A small audio frame classifier, trained from scratch.
Data: trained on synthesized solo parts of chorales (CocoChorales), 39062 training examples, 149.4 epochs.
Rows from block 9, named by matrix and row number. Each number is 200 + 40 x the weight over its row's rms, rounded and kept within 0 to 999. All counts start at 0. After the name is the row's rms in percent of the matrix's.
# c30: last pointwise conv (model.blocks.9.c3.0.weight, 128x128x1), inputs 64-127
c30.18,096,227,203,184,224,177,235,218,228,207,199,125,196,255,179,254,205,218,249,255,162,190,249,143,200,122,181,208,296,158,176,172,213,209,175,208,220,217,191,180,158,248,175,162,183,250,210,159,211,202,207,221,169,156,253,224,113,161,140,191,198,170,203,186,188
c30.19,104,185,134,240,174,243,182,195,191,254,198,223,213,242,241,95,186,143,229,213,147,148,257,209,216,199,226,124,118,180,216,167,181,213,169,178,263,173,144,212,204,227,164,182,179,220,167,186,192,162,170,126,191,192,161,189,235,183,222,187,141,162,195,165,215
c30.20,087,212,200,187,161,166,166,192,186,149,207,171,229,251,193,142,285,255,237,146,112,202,293,279,213,235,277,199,227,143,145,230,216,153,215,176,239,165,237,217,241,274,143,163,189,295,189,146,206,210,208,197,115,189,161,142,194,216,162,195,159,202,220,196,200
c30.21,098,257,245,221,227,226,211,252,197,240,184,262,251,235,214,122,249,175,202,224,217,176,222,214,277,217,212,224,232,220,223,274,192,205,237,184,187,192,243,169,267,167,232,290,238,188,179,264,204,164,155,144,203,215,161,163,166,223,201,243,220,247,227,255,191
c30.22,104,248,230,205,236,295,223,218,208,164,202,244,284,208,205,231,206,254,232,247,248,182,241,97,178,240,160,191,212,256,194,188,211,212,210,94,197,237,205,192,251,256,168,202,246,205,205,216,225,217,267,170,176,170,246,252,200,170,187,241,200,185,274,223,182
c30.23,101,213,157,115,190,211,177,172,169,165,252,196,245,197,212,249,205,209,262,149,210,215,258,180,215,207,227,223,260,195,156,206,200,189,294,155,189,174,189,145,238,208,194,254,121,145,201,198,154,215,184,257,173,210,170,191,210,185,234,226,171,149,142,182,201
c30.24,107,188,235,189,196,153,191,221,230,186,275,182,197,152,162,164,204,138,204,225,222,152,239,177,207,134,220,204,178,230,185,217,139,208,174,240,196,188,170,89,192,177,162,148,202,230,114,184,193,267,142,139,184,176,195,189,232,210,153,173,163,179,196,235,214
c30.25,090,235,221,213,236,234,169,211,150,225,211,229,158,254,220,219,214,264,242,146,178,185,198,244,225,279,154,231,270,138,222,139,257,170,148,209,217,219,201,234,210,208,187,158,108,225,188,176,212,230,198,161,204,190,204,173,183,223,173,227,141,205,147,208,158
c30.26,094,260,253,203,185,179,235,189,193,193,251,281,153,180,134,207,193,229,210,251,156,249,145,171,263,178,204,199,229,216,206,103,209,305,219,234,180,253,218,192,213,192,198,188,272,191,202,193,199,199,235,157,258,143,257,196,220,198,198,186,198,222,182,191,210
c30.27,099,251,185,249,246,247,154,239,166,191,192,220,211,175,172,170,194,207,188,228,224,135,144,182,170,197,256,209,190,221,198,239,232,209,151,239,187,221,215,189,220,213,211,198,231,202,210,201,191,227,222,145,226,198,155,207,160,265,193,189,209,243,263,321,267
c30.28,103,184,237,175,221,201,202,166,154,185,242,176,173,196,146,220,187,184,208,209,200,240,223,181,253,185,191,169,262,225,168,107,256,162,235,206,138,161,211,205,162,155,203,207,212,223,214,198,113,215,181,234,133,256,234,219,298,361,171,159,283,153,132,134,169
c30.29,085,149,186,166,199,222,183,179,187,205,184,152,207,202,195,204,240,185,248,185,175,176,183,187,180,158,250,144,163,218,163,206,175,173,228,206,237,250,182,192,253,215,186,255,217,136,133,228,246,197,220,216,110,191,136,191,178,242,175,242,170,163,266,171,206
c30.30,097,243,200,174,198,187,178,154,145,241,224,241,204,199,235,164,178,227,210,180,164,173,225,154,218,239,212,195,170,96,178,157,229,193,206,170,211,219,166,168,194,203,211,185,131,235,197,191,133,156,203,224,230,211,211,183,163,140,194,177,205,143,159,139,221
c30.31,119,177,177,182,194,186,175,159,186,206,196,132,164,161,195,172,160,212,244,126,182,99,219,208,101,231,141,149,229,245,184,224,175,186,207,188,189,141,183,141,189,258,130,215,205,197,199,187,200,192,142,253,158,177,194,144,232,308,148,207,186,212,185,221,225
c30.32,101,141,195,160,159,184,196,237,169,220,214,120,120,201,217,229,213,169,213,152,131,196,96,216,181,204,201,123,188,165,156,140,163,205,179,237,230,276,199,237,202,228,202,220,191,170,166,257,191,208,170,200,203,271,186,139,234,189,169,172,209,244,109,154,172
c30.33,092,259,180,234,141,177,210,179,252,149,259,219,238,148,188,140,211,254,198,167,163,158,207,226,239,244,254,167,183,166,140,203,185,108,205,157,289,230,214,232,210,199,190,199,228,212,182,203,217,211,209,238,173,146,221,188,222,182,179,134,230,177,201,221,223
c30.34,106,191,195,144,188,188,181,162,155,155,156,173,273,171,168,245,190,253,179,149,203,209,188,151,157,190,223,210,197,176,194,144,216,219,214,117,245,298,223,242,221,237,241,204,245,223,230,206,223,166,188,188,176,147,183,141,147,132,187,195,246,194,186,194,169
c30.35,103,125,189,164,183,209,235,214,170,203,215,200,266,162,198,193,196,225,191,134,220,170,193,203,198,201,191,208,222,252,173,248,209,212,249,190,231,219,177,200,237,234,168,190,192,154,190,192,215,209,240,240,161,195,190,146,182,259,205,218,171,183,227,156,151
c30.36,094,139,203,208,224,221,185,226,182,140,184,205,256,250,159,241,225,171,184,158,199,154,250,122,176,148,154,163,203,212,109,244,181,154,177,183,225,215,111,157,185,190,200,133,232,223,185,162,195,250,280,218,173,149,211,126,163,191,272,221,236,209,233,213,194
c30.37,111,183,207,123,224,199,217,244,163,235,189,225,215,96,203,160,232,215,207,185,216,155,206,199,179,186,220,156,194,199,177,185,151,106,143,188,214,220,203,227,146,164,190,189,184,205,62,293,214,181,199,171,131,261,179,213,236,221,195,163,204,244,203,148,237
c30.38,093,132,171,173,232,155,186,239,183,230,171,137,198,213,197,166,185,97,146,194,84,162,210,196,235,176,185,186,192,147,197,164,128,185,132,208,178,178,125,170,161,113,165,205,169,116,194,254,200,173,193,271,181,243,244,181,266,157,232,216,180,213,187,220,252
c30.39,092,228,186,209,196,209,225,263,209,153,233,200,246,181,234,232,200,244,187,190,188,186,106,181,164,189,224,243,212,178,174,114,199,223,163,158,253,216,163,245,191,165,217,202,243,218,243,122,212,225,251,232,185,109,238,221,165,152,202,173,215,235,182,237,208
c30.40,101,175,96,199,144,187,280,244,163,242,262,235,231,242,153,223,171,189,270,259,179,163,227,168,216,183,195,167,237,165,140,152,182,187,229,196,253,226,214,199,163,196,197,191,281,182,247,239,174,220,198,192,175,202,242,229,258,187,225,164,226,228,209,228,198
c30.41,107,231,195,155,186,190,175,145,177,182,265,142,202,234,257,193,208,234,199,147,168,194,126,247,217,214,217,211,217,149,194,149,186,224,167,199,184,222,180,169,146,235,233,143,178,204,147,258,157,189,152,123,209,204,173,208,194,211,160,244,238,164,182,214,218
c30.42,100,200,166,124,199,198,206,194,204,176,279,184,231,228,163,265,197,269,251,187,144,223,177,207,232,183,207,235,190,140,206,111,223,219,149,118,252,219,138,127,186,185,260,218,228,255,239,220,184,216,164,185,184,158,259,231,216,256,152,181,258,124,203,188,198
c30.43,098,245,252,175,192,131,197,265,184,145,211,234,178,171,197,141,197,140,174,148,132,159,223,172,158,214,162,261,232,146,184,199,235,141,223,221,223,218,152,168,208,172,170,212,180,192,149,187,261,198,179,254,177,218,210,182,207,224,193,235,225,227,218,177,201
c30.44,106,258,186,191,198,147,161,138,143,216,192,232,186,224,161,164,225,126,149,126,166,224,202,249,273,211,203,199,186,118,226,213,210,167,194,278,248,201,169,202,228,185,189,190,118,168,168,165,183,238,151,213,166,225,152,175,207,195,216,198,176,205,155,149,252
c30.45,089,190,148,246,174,305,205,191,206,217,147,245,195,200,227,141,137,233,184,188,153,179,229,230,230,248,217,112,178,273,206,198,181,163,174,171,250,236,177,282,176,199,186,206,246,209,222,223,185,242,190,174,178,211,108,191,208,242,160,212,228,185,236,165,217
c30.46,099,195,172,214,185,254,233,225,243,266,132,163,228,123,196,223,204,217,228,204,188,168,164,191,239,174,193,205,171,184,207,231,190,196,208,197,292,201,210,256,176,201,166,245,265,196,266,266,270,243,252,175,178,216,187,223,186,230,175,197,195,269,173,168,110
c30.47,105,155,213,192,185,247,157,206,182,174,166,172,233,200,222,207,197,151,157,122,172,192,134,181,183,173,173,151,204,220,143,233,155,204,196,175,253,182,173,142,203,257,264,243,228,227,186,169,244,179,185,209,250,217,242,171,114,191,153,188,276,128,175,214,177
c30.48,101,222,210,260,121,270,263,232,164,222,259,228,210,169,138,172,204,260,252,190,165,216,172,213,163,190,158,204,282,189,167,228,227,183,163,256,222,216,183,242,153,221,206,183,157,208,215,233,159,217,157,250,159,233,221,169,188,199,157,166,198,205,176,184,177
c30.49,108,222,186,213,238,234,180,203,146,236,126,158,133,163,132,211,202,240,188,180,265,209,248,227,192,201,238,160,226,191,188,202,246,206,191,246,183,144,213,181,179,184,208,249,203,192,189,236,178,175,190,225,203,237,233,203,293,246,179,211,229,215,177,216,266
c30.50,093,188,221,156,250,215,260,282,190,118,203,210,187,194,200,200,203,164,197,164,146,176,259,162,260,174,81,177,205,190,227,183,183,187,143,203,190,204,237,207,154,157,184,190,234,213,160,228,216,155,217,180,230,227,245,179,185,160,197,210,166,231,190,167,210
c30.51,106,130,182,237,144,210,296,198,275,157,167,201,198,204,199,245,164,186,109,162,177,180,200,229,179,250,226,153,203,164,166,196,177,171,144,190,278,208,126,258,239,198,227,214,231,237,153,158,237,240,257,189,206,140,191,177,207,147,287,159,214,226,134,188,150
c30.52,101,192,198,207,197,212,266,209,216,178,222,208,198,186,157,226,187,179,212,164,162,212,109,158,187,146,134,256,246,170,213,166,212,258,165,172,235,252,196,215,177,175,251,161,229,210,274,191,223,238,205,230,200,92,299,202,124,217,251,219,188,240,212,228,166
c30.53,102,136,220,168,192,152,205,185,243,144,194,175,197,233,227,206,210,115,181,199,161,202,166,204,236,172,181,225,188,133,230,189,116,181,277,177,242,236,206,212,204,254,189,197,245,185,186,133,217,154,201,196,228,154,140,155,137,172,195,236,287,190,204,195,173
c30.54,101,143,216,206,166,194,207,185,183,166,190,164,158,184,141,165,189,218,197,163,150,187,195,235,244,136,220,212,195,179,215,196,242,203,164,203,192,177,151,217,183,153,174,192,224,125,146,153,203,177,190,243,209,214,129,152,175,212,191,231,208,113,163,185,208
c30.55,088,235,167,187,248,228,148,190,186,198,127,180,197,178,156,201,147,262,178,134,178,189,200,174,160,181,230,95,221,144,186,155,215,197,169,233,212,196,225,244,126,190,99,234,196,109,169,203,184,233,168,192,114,267,147,220,259,174,219,208,232,256,236,187,241
c30.56,091,249,182,214,202,225,183,150,200,165,145,174,246,158,210,235,229,224,202,205,153,181,208,275,215,207,294,153,192,129,207,183,152,99,224,174,254,166,197,185,216,223,138,217,183,214,167,200,171,259,235,210,143,213,256,140,229,208,215,91,137,284,184,242,275
c30.57,103,233,197,262,212,241,179,160,214,214,192,204,261,230,243,174,196,185,198,205,179,150,187,270,255,210,214,169,191,158,142,207,171,228,146,177,235,209,178,277,159,175,183,188,242,229,243,214,158,247,220,193,151,187,221,207,241,250,226,136,235,272,207,207,187
c30.58,095,132,177,194,216,238,160,204,173,225,230,222,212,257,204,161,209,146,250,167,162,181,235,185,192,222,240,171,156,159,168,182,156,211,148,192,163,125,116,177,216,236,143,179,142,224,209,196,184,171,243,197,229,209,219,149,197,199,215,127,145,199,117,191,137
c30.59,096,238,152,142,142,183,129,216,183,203,218,238,211,211,182,151,174,187,210,197,197,213,245,207,149,206,200,239,188,187,186,238,238,232,188,205,197,130,131,171,254,224,246,178,165,190,275,176,226,231,126,236,177,158,188,170,134,239,271,187,168,237,176,188,175
c30.60,104,199,209,188,209,243,139,179,207,172,208,133,160,215,188,163,240,164,208,177,146,171,182,217,168,171,216,192,171,177,148,159,136,158,171,218,197,182,214,140,213,276,191,112,182,262,159,119,179,224,168,164,227,115,272,167,173,198,200,188,156,207,85,202,165
c30.61,098,198,159,185,171,222,191,188,185,200,173,211,227,102,187,189,162,202,162,149,228,192,238,182,147,192,180,209,209,168,205,214,241,216,184,222,143,161,234,235,135,182,210,249,173,174,211,259,147,255,182,208,184,247,230,194,224,186,240,142,144,221,165,175,242
c30.62,103,187,194,120,200,187,246,243,202,166,203,144,248,193,220,172,219,217,129,168,200,211,206,176,175,180,184,188,180,262,173,257,146,117,98,230,184,207,193,193,200,292,144,168,205,198,178,174,204,229,143,159,199,181,86,148,131,208,162,189,175,227,137,206,95
c30.63,114,164,159,198,221,232,158,177,168,213,210,169,233,191,235,189,182,153,121,230,215,184,171,215,207,176,200,235,190,179,201,138,178,215,228,160,141,120,203,161,155,186,206,175,254,180,261,123,202,150,254,239,184,160,250,156,244,210,179,233,284,164,185,94,193
c30.64,100,224,175,227,200,229,226,191,216,237,231,168,255,173,184,237,146,170,196,239,231,201,232,164,140,140,257,208,141,197,218,178,211,216,208,200,225,206,158,162,259,211,186,261,206,208,206,205,188,188,232,231,124,226,164,198,199,218,199,233,232,160,187,214,170
c30.65,100,207,182,121,284,157,199,154,196,177,258,159,228,221,178,154,227,228,152,180,139,133,205,263,249,249,266,235,192,166,226,230,205,230,153,180,223,141,199,210,193,218,214,279,208,183,163,150,212,186,115,223,160,204,148,195,178,216,163,266,168,157,205,230,213
c30.66,111,232,178,169,196,204,217,226,211,206,230,156,241,198,186,205,178,222,216,169,196,120,155,157,151,184,190,254,187,220,140,180,172,198,155,244,183,221,214,172,143,185,168,177,152,118,215,205,192,237,162,164,126,235,183,223,214,192,244,245,208,182,104,166,175
c30.67,109,164,220,151,220,170,93,133,222,183,190,122,164,225,169,115,193,216,190,174,135,174,245,224,145,194,251,187,183,204,164,216,182,186,170,235,172,177,211,204,155,246,212,180,159,242,177,207,172,207,145,135,186,198,169,195,157,173,152,216,229,180,158,215,128
c30.68,106,260,212,179,198,256,189,206,187,134,129,210,232,241,215,238,187,244,139,182,220,133,164,262,222,250,227,167,200,224,180,293,246,277,250,246,191,196,242,212,209,229,141,225,228,191,232,151,196,275,231,196,181,107,202,240,198,207,205,169,184,265,147,192,246
c30.69,093,289,227,232,187,167,201,222,245,138,214,201,218,160,200,198,241,244,236,215,198,153,185,163,149,145,200,228,211,185,187,196,205,229,224,213,158,199,191,129,216,207,158,185,177,182,182,188,220,269,154,205,206,195,147,195,127,223,196,142,191,179,154,210,223
c30.70,117,182,208,230,163,173,227,190,210,207,190,205,192,197,211,179,164,212,211,243,219,160,175,156,191,207,187,170,229,252,165,248,218,211,209,194,176,74,219,213,220,196,215,180,204,221,159,195,173,156,255,207,174,203,212,179,222,235,226,167,181,206,189,185,222
c30.71,094,214,223,200,233,214,162,226,171,175,210,189,189,224,187,264,171,220,179,188,239,174,192,185,235,217,221,174,180,237,226,248,195,182,245,201,200,142,221,148,233,222,175,250,185,209,202,210,229,244,196,241,194,172,224,184,206,266,223,188,216,212,188,234,252
c30.72,094,274,188,187,215,197,158,148,194,179,194,119,146,211,129,206,171,179,190,187,196,166,196,248,199,204,246,220,237,167,167,164,207,110,163,189,234,197,186,200,186,198,157,177,142,193,135,221,240,208,149,175,160,234,175,177,205,294,178,220,205,197,200,221,216
c30.73,093,147,233,161,236,196,229,245,204,188,205,138,215,247,225,218,215,211,251,170,152,247,229,210,219,174,186,206,183,235,176,224,192,258,151,203,192,246,166,209,157,214,222,192,264,230,252,216,129,192,151,185,274,194,144,171,85,219,204,224,286,163,307,208,184
c30.74,094,211,209,134,212,169,217,212,217,190,195,204,214,207,196,133,247,208,196,140,144,163,246,237,249,247,230,209,223,191,198,220,176,251,194,172,192,134,204,204,182,181,223,293,105,118,136,217,143,174,159,253,166,232,128,159,233,246,187,165,206,267,233,240,226
c30.75,100,191,187,186,199,212,184,219,162,233,228,172,173,229,170,206,147,232,183,178,209,270,184,184,163,197,247,281,148,206,186,148,251,203,210,150,189,233,245,234,191,164,258,154,246,253,266,164,155,205,216,181,256,205,240,218,234,180,180,155,232,201,170,129,189
c30.76,096,242,247,233,219,222,220,222,237,250,228,247,191,221,163,207,242,196,154,184,293,170,249,233,245,200,219,227,228,198,220,280,226,210,236,236,216,176,154,141,221,172,212,216,200,158,207,247,202,243,200,237,133,249,181,228,214,299,253,219,201,257,249,237,209
c30.77,104,266,239,99,226,127,229,197,220,154,278,222,141,228,183,199,194,204,220,172,178,204,219,201,294,194,134,258,233,156,203,216,176,219,186,179,149,198,265,175,159,162,183,151,189,71,202,207,157,211,220,205,193,206,222,201,193,150,206,232,217,190,262,169,225
c30.78,112,181,234,185,198,248,225,203,133,189,247,224,223,180,184,197,201,162,183,189,135,188,238,107,137,120,166,184,143,199,171,192,143,173,110,222,133,236,243,126,158,191,170,174,210,210,187,158,237,201,167,185,190,209,229,170,161,199,127,183,184,195,233,202,107
c30.79,098,266,162,177,222,193,216,184,165,201,296,196,320,179,193,156,231,205,219,221,211,205,223,177,180,237,262,218,240,232,194,259,192,266,212,144,188,243,258,134,239,252,213,212,260,179,234,180,177,245,124,166,151,147,218,193,89,185,210,206,163,184,202,179,235
c30.80,109,226,205,233,177,213,236,198,125,217,128,234,199,204,195,202,217,129,255,138,204,224,173,213,220,197,155,235,200,186,215,202,224,163,205,182,240,195,186,164,258,259,198,274,158,209,158,228,235,182,171,205,192,232,153,154,244,274,183,246,218,232,197,259,204
c30.81,096,172,208,173,166,227,181,191,174,168,182,195,284,158,248,191,213,206,231,194,267,209,228,205,198,194,203,199,188,203,186,179,181,153,218,130,123,170,197,163,213,225,117,171,235,182,258,200,161,205,246,206,127,194,246,153,140,154,178,126,157,214,210,242,238
c30.82,096,202,165,185,227,215,182,203,230,206,212,138,202,152,136,219,212,220,199,160,131,196,176,226,121,221,228,181,184,134,245,203,212,164,216,187,183,152,164,175,216,181,212,245,112,192,151,170,168,223,225,225,121,229,163,181,199,293,239,200,153,215,147,170,181
c30.83,101,210,187,199,180,161,205,155,163,193,181,204,183,196,172,174,211,209,181,174,189,160,211,137,269,218,166,208,304,124,156,189,177,211,261,210,196,206,243,164,133,170,220,131,154,216,183,236,79,216,177,226,192,261,203,233,274,155,222,199,246,171,168,163,241
c30.84,081,173,190,221,236,221,153,200,227,211,206,203,265,211,256,218,218,241,281,200,230,184,108,186,175,192,161,242,131,227,200,205,215,222,167,203,206,203,142,169,240,303,188,224,242,243,245,195,228,182,235,200,190,162,188,262,192,264,238,211,285,186,213,184,214
c30.85,087,220,211,156,211,180,195,253,215,132,247,142,229,222,184,166,190,184,200,174,174,222,226,137,233,120,140,248,196,161,194,188,182,221,226,190,132,165,200,163,226,186,197,167,215,204,258,178,184,213,249,175,248,201,209,196,137,160,200,199,214,151,239,103,190
c30.86,106,128,174,155,193,211,182,203,200,207,198,98,195,177,185,226,155,181,206,199,155,139,175,175,206,129,238,169,161,195,143,103,173,165,123,251,163,196,186,213,150,157,195,176,136,223,177,200,176,137,249,240,236,248,221,151,248,169,199,157,216,146,208,198,191
c30.87,109,146,212,193,196,187,177,238,216,167,184,209,187,125,201,140,184,190,186,187,172,104,223,194,187,198,177,181,220,159,145,186,187,160,215,190,134,192,248,184,269,135,144,161,194,177,207,237,199,243,301,138,204,226,288,148,215,185,207,164,190,248,218,216,236
c30.88,097,223,176,183,284,141,219,116,257,223,158,103,192,212,212,185,140,182,211,231,216,179,173,236,200,204,185,246,270,191,201,186,212,208,168,222,233,152,184,167,154,198,196,219,247,187,238,251,198,181,173,179,211,198,228,226,132,323,205,219,236,190,215,213,149
c30.89,102,229,143,192,165,243,194,182,219,230,210,292,238,192,181,145,209,151,123,195,173,168,90,246,257,225,212,233,214,158,208,147,213,238,119,225,212,280,173,271,219,182,275,242,206,213,205,202,227,210,117,225,120,200,138,122,258,267,175,208,230,226,181,184,234
c30.90,088,213,183,239,216,205,156,144,214,212,150,184,197,258,213,177,213,115,262,243,176,176,182,192,121,175,161,168,182,232,178,198,163,244,185,194,265,202,204,209,192,274,182,209,301,214,209,185,225,150,188,184,185,163,181,271,209,146,236,275,262,161,203,187,167
c30.91,098,252,189,197,185,139,173,242,225,174,220,198,192,245,164,165,171,183,220,192,133,154,221,178,240,207,171,241,222,227,169,228,187,106,223,181,184,112,175,127,203,155,127,178,191,219,191,174,194,223,237,185,179,187,200,149,238,152,255,198,191,200,209,161,228
c30.92,103,231,158,177,172,175,221,231,213,195,152,246,255,188,156,241,251,205,167,174,285,162,212,240,245,218,224,172,167,230,149,263,194,168,234,225,195,188,218,164,252,184,178,223,197,157,179,203,215,220,208,149,211,207,209,179,271,282,252,171,164,276,174,199,174
c30.93,102,251,190,185,244,205,197,270,235,201,231,225,231,207,183,192,180,200,229,208,199,162,230,184,191,190,189,212,175,218,191,264,207,203,229,168,272,135,152,183,185,213,102,245,216,209,236,205,195,250,176,252,175,149,210,231,157,202,192,191,162,245,219,182,215
c30.94,104,245,200,227,230,230,189,189,148,236,181,224,193,188,192,256,198,185,179,234,203,141,209,201,209,254,193,238,210,243,221,197,222,135,269,230,232,183,195,172,239,111,157,262,203,172,160,248,240,176,213,255,214,244,182,194,236,246,234,226,239,303,228,223,204
c30.95,092,283,172,173,183,184,228,216,212,129,248,207,242,187,162,160,160,218,212,178,102,204,233,201,205,217,211,201,196,228,224,223,238,332,222,186,194,213,228,188,213,199,220,183,205,166,260,187,142,218,175,208,185,215,229,202,142,191,135,195,203,214,200,168,211
c30.96,103,202,134,224,190,252,199,157,204,190,221,114,225,195,209,201,85,175,172,149,151,233,167,205,221,161,210,227,139,155,168,151,208,211,160,178,291,240,220,248,152,217,222,208,206,248,222,156,197,175,216,189,257,210,174,163,242,128,191,157,249,167,187,172,142
c30.97,093,221,184,185,157,215,152,216,217,167,203,195,220,190,213,181,158,213,241,158,226,124,223,150,204,191,184,164,200,226,161,230,201,182,179,197,250,233,238,147,211,272,165,152,197,233,189,178,242,185,232,233,231,187,228,170,132,220,175,257,239,186,206,256,220
c30.98,091,173,167,184,218,266,222,157,220,200,244,200,250,203,148,239,180,183,172,191,214,187,218,174,170,160,247,129,163,290,158,247,202,169,198,246,236,248,182,164,236,237,242,198,262,175,132,213,207,155,230,227,230,217,237,199,224,265,183,192,235,152,211,280,170
c30.99,094,156,231,181,217,183,194,216,225,203,243,217,185,191,158,203,184,225,203,158,173,163,213,187,108,175,228,128,199,146,198,179,230,174,134,218,259,182,203,255,220,182,147,209,238,172,173,202,230,190,194,144,117,233,127,149,191,239,116,235,206,228,212,128,136
c30.100,088,197,201,239,225,206,236,221,248,194,185,252,245,171,186,145,252,146,157,206,167,157,246,229,186,182,147,190,230,186,187,211,174,165,212,245,217,168,242,157,221,211,142,166,233,161,193,254,227,293,220,177,172,224,160,166,265,236,212,228,233,272,234,186,226
c30.101,102,194,239,166,242,172,213,131,161,205,202,177,212,170,157,152,276,240,176,136,160,194,229,215,189,161,248,229,217,165,219,218,172,227,236,201,220,184,236,156,141,184,223,216,219,210,196,216,170,214,180,212,204,208,136,181,199,211,243,306,252,182,277,141,199
c30.102,099,219,226,181,231,231,243,230,194,229,247,210,214,216,239,259,200,247,198,147,182,122,181,180,224,267,158,184,239,202,165,246,197,198,169,198,193,275,194,208,195,186,222,187,193,223,225,212,148,192,233,212,172,229,198,178,174,205,198,227,212,159,211,154,192
c30.103,097,125,221,170,177,159,204,225,232,218,200,154,203,177,166,141,171,177,176,178,165,175,159,88,121,96,130,183,199,129,202,196,232,229,171,264,250,196,147,151,145,150,177,160,212,179,208,218,227,225,168,259,274,214,226,175,234,174,216,211,242,201,231,171,207
c30.104,100,201,201,169,245,187,178,250,169,194,224,207,210,144,200,165,201,139,206,172,174,232,242,191,248,141,205,216,124,185,213,169,186,222,206,161,184,155,88,148,219,228,249,226,131,207,154,224,203,231,150,205,186,243,213,260,197,214,199,214,183,141,211,166,226
c30.105,104,237,110,221,150,216,213,197,184,259,197,248,227,212,162,206,191,176,263,233,188,194,206,141,200,149,241,133,145,229,238,170,231,264,218,231,171,240,103,257,251,180,156,233,179,126,208,214,180,230,170,170,157,206,198,182,226,171,184,119,136,113,159,175,181
c30.106,108,215,148,229,77,191,114,178,191,169,160,221,224,141,245,192,216,227,228,137,162,218,204,222,214,260,233,218,189,148,196,136,261,198,255,201,159,176,181,215,189,230,233,245,130,193,202,222,167,189,185,233,117,287,194,190,215,303,240,142,156,205,126,202,223
c30.107,108,210,171,168,142,217,173,207,139,191,245,232,161,161,177,157,178,213,210,174,130,172,182,251,223,203,214,191,207,218,125,152,175,164,123,169,232,225,183,219,153,204,179,72,244,156,202,184,151,238,170,153,140,160,204,135,187,260,116,135,203,183,213,167,169
c30.108,097,180,219,219,170,221,148,260,177,225,166,172,222,134,174,236,176,209,270,189,177,153,165,79,140,199,207,192,153,175,194,182,179,209,203,198,201,240,183,235,215,227,137,197,160,195,207,193,202,222,204,211,175,183,152,196,202,237,186,220,166,197,209,242,183
c30.109,103,199,201,186,186,163,144,161,196,177,224,163,169,98,199,225,239,225,243,208,189,217,226,209,145,158,199,195,234,131,175,186,237,222,212,198,182,200,119,158,243,228,204,139,162,253,167,140,218,276,177,229,204,203,165,196,162,211,190,165,237,148,239,155,224
c30.110,102,238,241,138,195,114,178,174,200,130,188,182,193,185,154,143,200,215,198,211,171,211,220,266,189,250,234,202,250,160,218,175,213,254,179,214,193,207,202,247,179,238,211,231,166,210,201,185,192,189,215,201,220,214,211,149,218,199,180,245,211,145,241,183,228
c30.111,105,267,171,147,174,183,202,170,224,156,259,229,172,123,199,197,215,192,178,171,184,151,184,222,189,235,247,228,170,209,237,217,201,218,163,152,192,221,218,173,202,193,195,178,245,161,260,180,180,259,171,137,153,167,180,122,86,324,151,164,200,237,254,188,200
c30.112,103,227,225,179,211,143,202,190,161,136,206,119,172,194,189,162,241,149,69,197,176,220,189,265,264,194,227,203,245,103,246,231,155,205,171,173,185,228,215,154,161,215,192,168,202,176,162,181,179,175,169,213,245,172,186,138,163,198,234,181,204,236,216,203,237
c30.113,110,172,139,206,150,242,182,230,122,219,205,215,200,184,223,209,82,207,202,172,182,166,182,170,188,239,107,192,242,176,186,194,225,224,119,218,161,184,108,221,176,144,189,139,231,175,260,176,166,198,212,256,177,187,209,152,191,139,200,142,179,172,213,173,194
c30.114,104,165,191,273,275,174,209,270,245,242,239,173,185,216,192,149,194,198,238,250,194,199,217,130,249,183,148,201,250,261,218,215,221,185,200,193,203,130,166,193,174,162,169,115,225,204,195,190,199,228,185,230,204,234,216,227,214,291,141,191,213,174,190,214,233
c30.115,095,190,163,220,150,170,115,199,209,204,206,134,163,232,162,167,185,150,224,210,174,185,206,296,292,286,235,112,213,158,235,225,175,147,199,250,208,176,177,169,193,244,187,221,128,199,163,191,180,159,221,174,201,219,207,152,222,152,294,187,151,229,173,262,149
c30.116,097,190,210,157,190,169,144,172,161,154,155,168,216,140,174,175,167,212,199,132,152,222,139,177,120,204,198,231,201,166,200,105,186,219,139,161,188,256,225,189,174,159,249,167,257,241,236,163,172,196,166,186,248,163,284,204,189,260,162,214,259,200,232,208,187
c30.117,107,246,179,215,174,184,162,166,165,213,259,216,148,214,210,129,223,190,255,201,184,214,203,211,122,190,206,207,177,166,186,209,184,230,187,235,281,173,123,171,231,213,244,156,208,209,203,196,199,210,190,244,196,206,218,252,171,266,166,236,222,163,208,181,239
c30.118,109,239,142,208,167,232,154,210,220,216,262,219,230,203,201,226,131,156,194,182,220,193,125,244,209,211,217,171,240,186,153,180,184,246,206,149,253,251,213,161,239,168,206,196,247,160,225,164,213,249,206,202,138,170,253,189,155,252,141,217,215,242,194,136,216
c30.119,103,186,144,177,221,195,208,216,162,135,241,259,255,217,188,183,177,102,149,153,175,157,119,155,210,175,184,178,212,203,202,190,176,199,169,205,180,237,223,189,212,162,204,189,256,153,216,151,201,205,191,164,220,148,249,210,177,231,185,206,208,186,182,169,239
c30.120,097,218,264,138,198,220,181,178,182,207,166,172,230,193,160,221,199,197,147,197,232,196,242,181,181,195,167,151,198,226,192,171,175,157,192,234,202,201,245,195,122,128,175,209,226,189,169,215,202,172,187,142,178,238,223,207,252,131,233,243,201,204,249,184,173
c30.121,103,213,187,166,219,201,141,171,228,202,197,188,215,132,195,132,181,150,208,212,194,188,163,188,90,180,301,146,188,190,149,197,182,219,182,145,199,196,134,196,268,158,245,217,174,179,221,232,221,198,179,241,161,177,202,215,229,125,282,216,199,238,190,262,261
c30.122,110,204,167,149,126,185,213,232,165,194,245,225,227,143,233,212,154,178,205,150,137,183,153,194,198,251,170,215,241,149,170,185,144,186,179,205,214,220,225,192,104,136,197,160,183,166,207,266,131,251,220,217,220,242,311,155,222,186,181,161,172,210,131,169,228